A small multi-label audio tagger, trained from scratch.
Model: log mel input, arch conformer.
Training: soap at rate 0.0027, 18600 steps.
Data: 39062 training examples, 60.9 epochs.
Rows from block 2 of a small multi-label audio tagger, named by matrix and row number. Rows with one number belong to one neuron. Each number is 128 + 24 x the weight over its row's rms, rounded and kept within 0 to 255. All counts start at 0. Numbers have three digits each.
After each neuron's rows are labels from the 100 clips, of 14976, where the neuron reaches its highest value: "responds to" is what is common among them. Only what is clearly more common there than usual is listed. The data: synthesized solo parts of chorales (CocoChorales). In brackets: how many of the 100.
# fc1: first MLP up (model.blocks.2.ff1.fc1.weight, 384x192), inputs 117-155
# fc2: first MLP down (model.blocks.2.ff1.fc2.weight, 192x384, transposed), outputs 117-155

fc1.52:122145112117155122112132135101117143114134183136137102078133115105118129120105152171126136137076111146136145135107160
fc2.52:143131129174109151135171098145138122134075086117110105159107134133087150066174149110134165161134159127114131106143110
responds to: trombone (46); note F#4 (44); note E5 (34); note E4 (26)

fc1.140:163171145131104099091142112157114105138123114117106156174111117110124119142083142108140149086089145177107125114133128
fc2.140:138129127139162136143150121092132092124141123127153119165148162102157121163089174121087133172164157107151117101118119
responds to: note D4 (100); note C4 (54); note E4 (50); viola (32)

fc1.248:134123129128091121122153110124118134107130156105160157099132083188101135130101118131130121184116125110124148132166158
fc2.248:139134111110109134092141095155126123122127153156157161092132146145102104134110105154133124124155165132115116164125145
responds to: note B4 (61); oboe (49); note C#5 (42); note E4 (38)

fc1.372:111102125077117140134092102104139132126115090103167103116124127099123104144115115123145148112127218095161119113086117
fc2.372:106156104093158139153109124092097145144116150129154119161143104118161136146140128117131130103117169108124141153135113
responds to: tuba (74); note C4 (74); note A5 (26)

fc1.10:130132080122131103127140158118137147139114105123151120115118130110176139143139121145163126139126096136130133156142124
fc2.10:097116099132124104105134104137171091148138101121157149124157151100120140111097121132105086095111109082128131130090138
responds to: note A#3 (91); note B3 (59); note G#3 (51); cello (50)

fc1.348:134135140114100097108125142098157148098149154120127155138154119146124140099124154162123127078140149075137124152116129
fc2.348:113129123158116120092148123108126148163151151099160132148123108161141107157138153119177134110160126154134152117158087
responds to: note C5 (100); oboe (49); note A#4 (49); horn (33)

fc1.31:123141123120135126151143148124100134102112105097145132104149076142155143094123153150126101179118108139130142155178120
fc2.31:139132137070140127109125131158150156148095135126102116133077155117138106117115107131142141146148119166123152136156092
responds to: note C#3 (90); note G#3 (66); bassoon (59)

fc1.298:154077134153136135126166154181091117128130124118123130133106108118119093113108097152134125092144134087181123111125192
fc2.298:123155133113135158094113152146170130139091160126084144112097099107092070108126152125148156132157166145097152142085117
responds to: note B2 (59); tuba (46); note F#3 (40); note G3 (38)

fc1.295:106134142114111130097129110108149165137136161115087102148120100103132144123125118138107120158110081162140153138125131
fc2.295:117138112134098178143132161123157119126128133101128113129155136100134100117144142120143121141098125166125151121130096
responds to: note C#3 (99); cello (61); note G#3 (53); note F#3 (35)

fc1.50:157118114113126109138154101143129111129104146121121098150120108122159118072080132114159098137099154121100115150138146
fc2.50:158116143166110118161109158107127135128112137096175087126119139100140099105127138132115170127132120154143134115135173
responds to: tuba (88); note B3 (38); note B2 (36); note E3 (32)

fc1.283:146121149134172168124135087146149140191145125139130108129141118115139151096113102133114107159080135125129126139159096
fc2.283:139092100116125119113138117120122131144134088110137134114082148100131129191137118114134085164176141114149116119094153
responds to: note D#3 (99); tuba (69); note A#3 (59); note F3 (31)

fc1.181:098096121121161141161121111143130098111138134143153170110134113075124107140116151152185171104105119115094122188065103
fc2.181:130110110177141123120132128130137151154120109118129155105125135094113165119107150106149125096069122148075188093110148
responds to: violin (100); note A#4 (53); note G4 (27)

fc1.180:125151154110082118108160141104123166156124168126110134113075117145138150163105113121118184074113132092128132123139120
fc2.180:155106069134135125150124144120106156126145101108172102134135104115110142130120123114131118145093093148106123145135111
responds to: note G#4 (64); note F#4 (55); clarinet (44)

fc1.107:147114090150143136109135114193131156152126127163114135108181116120107122111165103136117150086124105100132149090128125
fc2.107:085135145138121124091140129135133125122158097116118071146104121108145127121143099129130103115139129109139115113157092
responds to: note A4 (31); clarinet (29); note G#4 (29); horn (27)

fc1.329:130097144178085100116105155147078127127132154097153146083160088117162137127120131137083141147105087155131127121151123
fc2.329:100109137106129150114110144068115116107129118091157113147157061167142111108127125119106157113138120172127156113090126
responds to: violin (36); bassoon (33)

fc1.91:082145173172085133136148100133122154153149174103093112109127100130127158098096114125118129083110132110151146170127161
fc2.91:133141128145167141157138153149165111162128134097077093110130120121117112130105080137127133145142117134138090083132130
responds to: note B2 (83); note B3 (53); cello (39); note F#3 (37)

fc1.259:118152125079133152142129094108132118139101081119174149143137132106166072125080181115131128147151105109105086148122089
fc2.259:135094123159154148117165121105154158164121134090129121104103179137114135155087169088129118127156145134143140097164109
responds to: violin (81); note G5 (55); note A5 (25)

fc1.306:141159113122114102136108102122097138110155067156146136157159144154111133205129146094135095135098147111125122143112140
fc2.306:104153147081142149170185127117137112135120137139142136124130103076162130129160106127118127140121121121080099103091133
responds to: violin (64); note A#5 (61); note C#5 (40); note G5 (33)

fc1.198:122151140155117101129110144126141125140143148137144133121095111093132132085114092145133101069111123102097134096114132
fc2.198:111142093142164093114150112123098118174115122122147157100109144105145130194113136113124167132113119105129133121113131
responds to: note D#3 (100); note G#3 (48); bassoon (45); note F3 (35)

fc1.5:124126166100111139073138111173159136140114125125137134137096155138117112137138129171155117154147127118134135138120142
fc2.5:100137126123107159152126123116090083100111161116113091135087141126083128110151146122166086156143113124102133159123166
responds to: note B4 (100); oboe (68); note C5 (37); note A4 (35)

fc1.281:106165126124141124134187143134170130153104116067149157122135119085139166131151141138110143160129106113146137132131132
fc2.281:048154131104126149116128120150183153134125107165139141129082126092141118107174112116137104188173114125143140130124156
responds to: note C5 (97); horn (67); note A#4 (49); note D5 (30)

fc1.19:163165139123129094155111101109164137133110148135127158147145108116141156070102113148171072082142113110140149128111099
fc2.19:118126106163133100123131105133147133148098137126123116111117122077131132147141174161175112113129112127139114101119146
responds to: note A4 (100); horn (53); note B4 (53)

fc1.235:115131167153097074121137139140121172097118107101079113109130138124153164085130130134098134088125164139147141111135101
fc2.235:165129150138151110188107128137140142106121140114174154120127180103150105068161107156147121126122090108131097156133110
responds to: note A4 (81); horn (51)

fc1.98:104141132094101126119102147178150159109145126123093145143122116144092120127106165137136102100105129114122134096104133
fc2.98:157101148164169084086111115156146150140147145161144158156129097110106123137128137170151099114137154099154125163086111
responds to: violin (54); note A#4 (48)

fc1.382:182126123132153114166118123111121124091168189159152141135154134140116144145110133122118067175133133123121115158132133
fc2.382:104099115126150091127155123050147118107173134171167163108129134140122112126108091087151120114118133143185102145124122
responds to: note D4 (95); tuba (75); note A3 (26)

fc1.154:132119154107073124101135085127123102132137120155112118093150134130101110153127111127173131152077121112123105131151163
fc2.154:145128146150112103094133111125138157112126132146103110127143170166118140122108166158139104120128140127118121073109145
responds to: trombone (70); note D4 (39)

fc1.271:120155082144126177137126161101069151120114122148124148105098114048126161181118138154138128112111090132095105105143120
fc2.271:149124128154128147143145141131097142142092158113086117123103157142143141214158094143151131149101082168135109104164145
responds to: tuba (100); note G#3 (72)

fc1.113:146151120139104112107140164168162131134124093128158132158116144129097111148127115145144124116127089160137144171131129
fc2.113:137100070128071141100168114144082123136153128125114110109143142139131134117091164152142119087127095106126165110123142
responds to: note A#3 (61); note D#4 (30); note B3 (29); tuba (25)

fc1.168:115154095159112135130110144106121128120113134130147159175100154116107126153124131140145164138137125137141148123152098
fc2.168:137134087109133105143142084115129119163149108124151131154128155173122149131135135140119156105155119145128149183102147
responds to: note C#4 (100); trombone (55); note E4 (39); note F#4 (38)

fc1.305:125097151135121111164119168112144146141134122107135111137144083100133133073160117146105130126148084176142116101101145
fc2.305:111110148161100123080091139112143118167164144113095087144119151158085138135123101123104134171154115134142119147172139
responds to: tuba (95); note A3 (52); note G#3 (39); note G3 (38)

fc1.126:119167145096109162144161103123148141144126166125153114125100118127152137082112099145150150109141143100156133114143133
fc2.126:150109114147155135148161131154124120131144155118104137138118140129102121105148137131127142158162103143113103155134161
responds to: trombone (84); note C4 (46); note D4 (35); note F4 (31)

fc1.116:130155119151135133153116164075135184099158150164111147124153109137091137147123111102135149173151106110106135183128118
fc2.116:110118114142107157141147175132142141100166106149129132104113109164101148168117108123139139194099132097175139129146093
responds to: note C#3 (91); cello (63); note G#3 (37); note F#3 (31)

fc1.220:145162108104176161150133121084116175110135140125177107139145154096132139117150107127155149186146124098136154142150092
fc2.220:103134133088145179140189134142103121088141109118134130155132101119092148120157140101141110130133128111114113143135144
responds to: note C#5 (100); violin (85); note D#5 (31); note C5 (28)

fc1.302:117116151157080105128183154149139172103145132124117143139080121114127112086153135098155146091099130121145146168153113
fc2.302:167118151138168167144092121167179159168152110101138145081135153141113139125113152129111103149135047157070143154146135
responds to: saxophone (66); note C5 (41); note D5 (36); trumpet (27)

fc1.165:132157102130103109143130100121104123175110084127138114108117084138128134145146135149177093160149152110124095148116131
fc2.165:137129108140123109146149096145159176102151093130140118149115153130126104088089164118174106107101142119098119111155156
responds to: horn (100); note A#4 (58); note A4 (37)

fc1.352:122179086116117139099113112141130122151137145134136136131171107095117166110146105144143167192132162126127118084115136
fc2.352:130112107109144101141123143126149129131097128121131139089120117098145165083127113148125118142163145130125130109143114
responds to: note B4 (48); note B3 (36); horn (30)

fc1.195:172118122123130091150094113173119110107126126108159132150161081107104132138114101126113119157120109140075133124128146
fc2.195:123134116112127131141129125099112163110113115111107149134150098082111185122122104090108133171156093114128136121130118
responds to: note C#5 (100); horn (46); instrument: violin (46); note C5 (41)

fc1.376:139136143136115115150118096142163152102103108107123106132093145115083134113121114139120096121088147121175103078070090
fc2.376:139139111103165105151096089140142131084152128124157110130166138115146129093119108158113112139101149124160102111081181
responds to: note A4 (46); note D#3 (40); horn (38); tuba (38)

fc1.134:117100099139088168150149159142119134155166128134120077105104135130069160189126113130142117159077163135126126090111152
fc2.134:105110161161104122172150078134146114129154117115144127099158085130119131188142085162158140123081098138110110134135107
responds to: note F#5 (100); violin (90); note F5 (53); note G#5 (39)

fc1.317:105166124149120142146139093134233169133150145170104105139135125091072106120127138171131072137142141137169103118137113
fc2.317:125119119096111118163119139137169149141119104132149131167132141121133124144057129112112098185116143124199168148085144
responds to: note D4 (55); note D5 (44); bassoon (31); note E5 (28)

fc1.84:121140097144145122107170161135139133111159115122154155112126173148111129150111115101162116150129135139128130147139123
fc2.84:126150120148103115129150126148109160088115170116175136146142117087106099153129110143143109099106145147108153146137142
responds to: note D#4 (47); cello (32); instrument: violin (32); note C4 (30)

fc1.120:124118128122141152123152134103099130113126091101117119104146133147082123118119132118169115109112153143126140158124134
fc2.120:096140111119116157172116107100158156139159144122153109116131102108073115116153103097130078143134117129087142095112104
responds to: violin (65); note C#5 (60); note A5 (39)

fc1.273:143148118101138170142149102123114132140140124125115133056172147103107102166129120141101118136152143117152078130159114
fc2.273:164111109139117139136121127140132133117158197128115173131115149136153132082129096141111144182112107143128166059117147
responds to: tuba (54); note C4 (51); note B3 (31)

fc1.127:106148097156133134131170144121109118163146085095109122114136090092104128122141105092119122126108147111074113151168140
fc2.127:105100099124125175104112118135141117143144127109077115135121130150091161139110155118075135123131157180140133090139140
responds to: note D#5 (92); trumpet (37); horn (27)

fc1.186:141145096180146125119174127140123118150171145110151141124161114134089159149134090156099129156131160120132128085150129
fc2.186:148107121091125126170144092081078097105102136147110127126119149142112109169085151114089113138124159127136116076132155
responds to: note F#5 (62); note E5 (39); trumpet (37); note B3 (37)

fc1.0:130143133149117157116141128106144094113146119111109151134107107089099117114141111094061125124122136064112118096147114
fc2.0:130107124063126127133161153170106147167106133119089113135091119113131162152146141153158120117073092134164109130135194
responds to: note G#4 (94); horn (46); saxophone (32)

fc1.335:155151113149125134112134156114068133094128149110147139132145084152113101153064103149140142115117118119128128104081120
fc2.335:113155091049151148123161113094086085107112112106109163171106105120080143130119136124140142177133120166133144168139125
responds to: note C#5 (93); violin (63); note D#5 (54)

fc1.112:113123109171116125117162116108089130107115079114110105121156141135096096203112123144153128103126108135073165123116118
fc2.112:153134107088151140166087114139135128122132095135098116126112154129135138136125116124090123132117162132113100102121148
responds to: note G#4 (100); trombone (79); note F#4 (53)

fc1.37:111171102100095122136158190143136131094163106140072158155157157101075131122118091132112123167165131134140147168107121
fc2.37:122095117165161163152141108108108127136116095107112149077150108134100153120152138092111124084139169145120185134165147
responds to: note A#5 (61); note G5 (35); oboe (33); note B4 (26)

fc1.67:136121113117140113117108173130164147129141130104102164146110123135109115093093141108131109076124126126150117109119122
fc2.67:097135125131125127158096117119189096136104161123183131138128098103131112129126153144094088126110134142119155127096105
responds to: note D4 (99); note E4 (49); trombone (32)

fc1.188:072136128110108131155136161133149110131122119138082141161111137109125127117100096122143085128128092126156172077134120
fc2.188:106111138099133106145144113148149088112099164099165164167117152122139109143097136136128128163142143165115116100124102
responds to: note D4 (100); tuba (47); note C#4 (29); cello (25)

fc1.380:107156141118136097121121110128135130142164091097134108144117180127100117125124128128170079079129158124158161136152129
fc2.380:120170076116144135152125090099111134136139139123166128088165149106150118131123130132125097107187134138152149142108123
responds to: note A4 (100); note G4 (43); note B4 (34); note A#4 (31)

fc1.239:153115110145075119096153157150107139120096145137120153116121162156110124101080124165114141117079111116081156139133124
fc2.239:150111117124130077137119144103101100101133118115103129116155144166135128135170142129137156148134113130141133145114104
responds to: violin (69); note F5 (55); note A#4 (43); note D#5 (35)

fc1.284:123146120107091100144118118141132124134133110119098151160138116120108096148100137099105133117127122147138147101126138
fc2.284:142140110111144116121094114116159131102118117099108112162162116115122124118130115119099139122131145152137152099126136
responds to: note D4 (98); tuba (63); note C4 (31); note D#4 (27)

fc1.74:123183130109156125143176159129141156126126150139093147132161113132083128154123119092123121091109149133128093141130102
fc2.74:106126129157144132134112157077121142095103122083128154101111151147195084128124145154135116112111149138143133097151158
responds to: note G#4 (71); note F#4 (33); note D5 (29); viola (28)

fc1.48:153124071144129086190123118130109127125139124132149119110111133117102137150094155151141145143121091174109145131138123
fc2.48:159146100140155146094122128119148106122125131103112100149117088121135175133151167094126161114152117148132081123126112
responds to: note C#4 (91); bassoon (51); note C4 (49); note A#3 (42)

fc1.199:119161102135127141143107112148181151170127099161094160111086128117112117106148161132141118092107128108149125094133156
fc2.199:167118101152178156109092166135163125109138117135113198141136167096136119095087145127126107139076128095155131141132138
responds to: note D5 (99); horn (86); note C5 (64)

fc1.264:165106116136128116139144134109093137150120087107118157115194094111077158069101103126146151096193140089128095145181130
fc2.264:176162162104090137128113118117099133107118137114121133157095136106116134109104124093103142132152165126107105200123161
responds to: note A4 (54); note A3 (46)

fc1.55:149162119092106100093091138167106093130138129102122164157123090094066116111148145118149115106157050105151112120115181
fc2.55:102121131171124086164132129149116125121123127124095119130115138150147171077114114120160141101143079130145147145155132
responds to: saxophone (100); note G#4 (33); note A#4 (33); note F#4 (28)

fc1.354:131126125150152123116124116086118152113163128142131086087134117130110128114133107105148124134167122124122113127141150
fc2.354:123165163084151131137101130155165141129104126148134151137130118138174097152122091133114120120134150107081093149130134
responds to: note C5 (100); oboe (86); note C#5 (40); note A#4 (36)

fc1.362:097110130170106118119136131155136118107102184109136152131120183133134151156092103105128102159100129104068140143137132
fc2.362:141106122170095088094090124102125076155126111165133130120098123126139125105132105111124124121167120114123098146096141
responds to: note D#5 (74); flute (51); note D5 (35); note C5 (30)

fc1.38:137150139138125135118136109106112111116137129105117104127122133108133149148167130120115071122130081135098138107146106
fc2.38:137119182112141148076176178135123108149136104128159110129108112089101148146177175118144158096104123134129143125167174
responds to: note D#4 (95); trombone (81); note F4 (55)

fc1.57:166141126141119116144139119103149138141144147136058094110075145115108097142113148164166129122124090138098145125117159
fc2.57:117111111153104162117138149184115089111118112111152115111132141165136140119140135116108094176091150100114156146101152
responds to: note F#5 (89); violin (78); note E5 (41); note D#5 (36)

fc1.221:139165112158113092113118138129158104104105133125129119110122077112145126095130112119106168108115135078121113137117102
fc2.221:113122174161133125171142125156126136136104131171131135154184139137149092129142109103137124141148117096170093144175086
responds to: horn (73); note A4 (43)

fc1.346:169138128104117126128147108127123135147170133134133143064146105112108110173148121117111092117100160132091118131187123
fc2.346:143120145106126146121164142115099140152137081091172107114088143161143108161148079115120125145139117096086145111107121
responds to: note A#5 (56); note A#2 (29); note G#5 (28); trumpet (27)

fc1.383:118150100121124126089140147184153156127108137127115147129097164116129134117156141118132142166135119122125167128154122
fc2.383:092120128103098138124110119140115126137141110172109151131085141114102128138149100131127071120112150133153115157125159
responds to: note B4 (100); violin (89); note A#4 (45); note C5 (29)

fc1.268:148109121135109139146114109145128118166118112093128112152133121091096148099159140117130096157093134149118135094109137
fc2.268:147113163103133145116145131109099156120126103137145141107126095097151149151131110172122120162134134091123075143132130
responds to: note D#3 (98); tuba (69); note A#3 (51); note F3 (33)

fc1.177:117141097135119143135142167136115143122149112150140118100123104107089078120090110161152104151183138130125151182133123
fc2.177:164114130107121137115145113100113152121142139140096140107112165113099134128094112138134151156107135090110142116160126
responds to: note B4 (72); note C#5 (51); oboe (48); horn (45)

fc1.78:164097125117148104117119131151110119108110148163135123122143108095153180138126100134196123129124131148132129136104118
fc2.78:129136119110135088110119149123169160122087107145151159104164120166086128099155135152113124139131137139139147111150140
responds to: trombone (62); note G4 (53); note A4 (46); note F#4 (31)

fc1.100:138124138143105138121127131146104128125154152170119143131131127094109138160143096127153123152115103108141119135090106
fc2.100:090114118121105150138149137114118146071123164171154170073138154129131110125149116090121116138166123139083075116122140
responds to: note A#5 (100); note G#5 (58); note G5 (54); trumpet (41)

fc1.226:156150102123075123146101153155157129123159111129175117107148135120113128163112081121149148138141115099145138117115135
fc2.226:120116186140136100109110108120133102156124129158111151137142150122120151129120082146105088140150102105153112132108128
responds to: note C5 (98); oboe (59)

fc1.146:107098153123121106103146132169133119111141120141142100141112083139134103132133109125116104151121116120141175163108137
fc2.146:107126124120208181154137100109169118138185119132170130132110120105125129128133100137111089126170101115150126084121132
responds to: note C#3 (77); tuba (59); note G#3 (46); note F#3 (27)

fc1.244:139110100140138127132098142134171106111138117104067135094107139166112184116102094161169134105086126093134129130141125
fc2.244:090153105126116143158140112190152146106120132140105150123147129069102109148123111151149160139132132133158129146125170
responds to: note F#5 (96); flute (85); note E5 (49); note G#5 (27)

fc1.375:145152106132101131121112153124106109115156145133174150082164097140145091137126108130130077128116136102133113122109155
fc2.375:116168123123174102154133127124147127134157162142145146145165102154146124138126146140147120117142145145096141147119113
responds to: note C#5 (66); horn (36); note E4 (33); instrument: clarinet (32)

fc1.378:123139116158132116144138150078128110093103098152153119131172138126117170076109111199114124149130106125138146150137144
fc2.378:129127120104134139107144149149150128125135100116100100113132134128107113094151079150153156163147142124143150123144135
responds to: note C#3 (100); note G#3 (64); bassoon (62); note F#3 (40)

fc1.321:114164143078102124133139102093152085104088109100135151097133105152161116136107102106120120123100133082092104151119161
fc2.321:142125143075137119096143173122049165102116124157115101139126096127108142112108101134140173136163126087131127145096110
responds to: note D5 (98); flute (92); note E5 (43)

fc1.253:129113098159099116082108135129114131133129128119096129123136106098151132148166111116109147107092129136152122134131147
fc2.253:119136156100122165136103177082108129120112066105139148147125109105185128145089153175079123130149107175114134131078109
responds to: horn (33); tuba (32)

fc1.280:125157149160075116162104127139130125155133096111140146154100126123145141067116094122132144100128122164166130166144143
fc2.280:106139178116114145143111179138113150118098130127118158139142121116095120168116072122129118124154106100113092085121114
responds to: note D5 (53); cello (37); note D4 (36); trumpet (34)

fc1.340:122126074147116101123161127173182155126170158099126127147142136127136086123127173129126128128158106135135166131147103
fc2.340:135160127143130117109156114160136128087080098119098115072126129154114112114140126104097146140116157124109125124101127
responds to: note D#5 (73); note C#5 (67); violin (47)

fc1.291:166107096094132139086134164140105153116145135128115143124160139122132124097106131163088105138144151140147112150139129
fc2.291:119093122159134129136148089130100158131074121150122126125120148072116151133144144111165117090109120134114145099116133
responds to: note A#3 (47); bassoon (29); cello (25)

fc1.347:137126112117092111119115092117122094175120125118143131128117104143126169130135094131110106147151146140134112134132159
fc2.347:154128142146122142120146149116174110104104079167133156109143132123122109079091122152157081163127148135118121139184082
responds to: horn (99); note A#4 (56); note B4 (46); note A4 (33)

fc1.285:141118158111151142132140096162143110154141138127165101141125125129123135117118129143132137124105128110181126093181131
fc2.285:143127132139171128107158115123157154133108098145147123173104104095131100138104100156134123139147124153140121151121103
responds to: note D#3 (91); bassoon (51); note A#3 (40); note F3 (36)

fc1.122:103133144151130124128157084112079129109131162117141147130118102129111147073166115151086138132092155073124092118086094
fc2.122:101122131162104147117119087107143159119128127142128146098126147133119170170110135076120141114102145138079113094144147
responds to: trombone (100); note G#4 (79); note F#4 (30); note G4 (27)

fc1.276:152120166160133153072141138130130118134164114115127121174143122099130103117170130140121133123095135134134131130112088
fc2.276:108142136096138092071118099093080128083134156137119114105135132135163119169176131143119159102084154153148103120099160
responds to: note G#4 (99); note F#4 (49); trombone (48); note A#4 (39)

fc1.175:129138141149131119080125123160182135121147111083133123111112158129102107119128168150159138156079131082138148149094147
fc2.175:128126158156149128083130108157135170091104128124105124167094134136103101125126072120130170135106116100103140143113139
responds to: note G#4 (54); trombone (49); note G#5 (43)

fc1.12:109112104116115134116139130110110155136099153121132102094138179131146118130104131147156134072101124118128116171126124
fc2.12:086101127147113167108106121077138165129110115146163123129124136129167130105162147115139127110121124137153127142144112
responds to: note A#3 (100); note C4 (82); cello (47); note G#3 (29)

fc1.187:124092145153124121150151142092132143102124094127138143187144109100097111130116100103179162145120104161140156193106142
fc2.187:139169118148148124129144168135122138127109108093120129133155122152096143166091125145147142101118086145121152146149138
responds to: note C#3 (89); note G#3 (52); tuba (48); note F#3 (29)

fc1.287:127141078138102125117147148106130129135154116136091121141134112136110104136158122142129157137060138100099104112170167
fc2.287:104131112127100169133114068123094094109142122148131153125126111122084145132059136147120122111143129124146165128107196
responds to: note F#5 (100); flute (88); note E5 (49); note G#5 (33)

fc1.343:115125156109123112103158132159139160151107152141121110076117097127072111099073116143145164107118137148138132114128132
fc2.343:139159103126108139158091085108137128120165137182121122164114183135153129140152160140129132154141151114116142131130169
responds to: horn (42); note B4 (41); note C#5 (26)

fc1.63:122133097151117158165130130104206085122104134131118146128071117100084118135138155147124127107095123117145148117097133
fc2.63:111130107120117139121126153158150103101098141154165109145127113126114145165109185114089111121157138094147117155115139
responds to: note D5 (99); note E5 (62); violin (57); flute (43)

fc1.207:164125130156097130110109135112134128110167152115163137102164124149086120168115106114094121139145154100142090113115113
fc2.207:115123127097118148148143129109106119152142114110156150129147148147113131162122109087168127122096169166093092142118112
responds to: note A#5 (99); note G#5 (74); note G5 (40); trumpet (39)

fc1.15:089158102175132119107127173109144149151145140160190087126139138097153118115134129115128138134122135113104124151115094
fc2.15:102093133127138145118110118102146116151103140112125096125133147101165163129153140148116132145112141106106113136116174
responds to: note D#5 (100); note C#5 (52); violin (51); note F5 (45)

fc1.137:139107100145131132147128108136143135152141147143109126145102139142148138157126112094120134138110125137081145152116149
fc2.137:107132120090155152062113100117114102111104145142124135148149107145151151070135122148113116128145158136134112105122099
responds to: note A#5 (94); note G5 (52); note G#5 (45); violin (40)

fc1.75:146160111151100131136108149124171142110129128133113148133130117108149120077142131147105076139065088137137131084111099
fc2.75:125125147092185122119152126115131124087151125144153118176120150168141104149139140079146122151095138121173112135138108
responds to: note D4 (98); clarinet (66); note E4 (46); bassoon (34)

fc1.45:135146151107090108130143143130140144194135151146138106098127124100179123119113095121107155120130113159146119104109113
fc2.45:118104154089106167135113146105120108100128109119115094158103137174132134131167143085066129163153105150125122123122103
responds to: note C#4 (42); note C4 (30); bassoon (26)

fc1.225:145122159116109126170143148113170131086123125163130133110137113106106129131109121139129110129122089135117117156141105
fc2.225:139120112141118161147091119098123164157116101153096115069146150128157065095127127131152140141135119136109158162129089
responds to: saxophone (45); note A#3 (29)

fc1.170:150106105132088138115131109129078120114120131138150127157157106175104128168189113128120111083106126143112116129165132
fc2.170:117123136082167106113108136111097100121124121125143132113084149134096095203149119112117154129124145136071103147127135
responds to: note G#4 (100); clarinet (56); note A#4 (56); note F4 (28)

fc1.129:121120081083104117104114080137096123123140123149128111084075181077109080115112118105140141131127156128146108146110119
fc2.129:156116121102145152104097163089118114117122092138140102123141144118088129143152110072111125083141081100068183178114121
responds to: note A#3 (100); note C4 (79); tuba (53); note F3 (47)

fc1.325:127152138097153098181149109135120125146119138145084114176112119115107136128102125139102108111114144098134061152105147
fc2.325:153151144111176124119162120125130127146113125176104116146153109073132124115073082128085176100117097164128176110110128
responds to: note B2 (55); note F3 (44); cello (44); bassoon (43)

fc1.156:081153160116092142170093129104082106099094172145139182114115128155118141100121124102138110100142129093125091150140096
fc2.156:118102117143162113122120132086112153129105143167074155145153089143093177124187109149129079185084113143090127111135166
responds to: saxophone (97); note F#4 (39); note F4 (35)

fc1.314:165119094153166134159166129112138136148129142150160160152117170135154103150091165124156117134055119110128126146121095
fc2.314:130101074093116164141136156124113131110143134136139159135181111128128108120124106096126106183155128126142161097126120
responds to: note C#5 (59); violin (39); note D#4 (38)

fc1.145:143126130143140126088108139140129119120149125142137174100160120087129128129164159132154092146127121158114104120116133
fc2.145:155147114173104087093144137148100133055182120096146163126102145172097206146136148138142117127156137181126107105131082
responds to: saxophone (100); note F#4 (30); note E4 (27)

fc1.111:125113130155142109119160108122158126114095163131100132151162111131104141140137116158132160146094151122136136109101086
fc2.111:138127109113104094119141161138099096140115111128097146130095109127122150166130118071144145180163136116137081121155104
responds to: note A#5 (78); note G#5 (43); note G5 (43); trumpet (39)

fc1.290:155111131117097125140120129158145084121083140112089148127138170117102148120067133184137137123185146116102150139136146
fc2.290:167162133088142125122121111095157087126088126152121145127137146136115116140091108128123126140145089114136124138122114
responds to: note A4 (99); violin (55); note B4 (49); note G4 (37)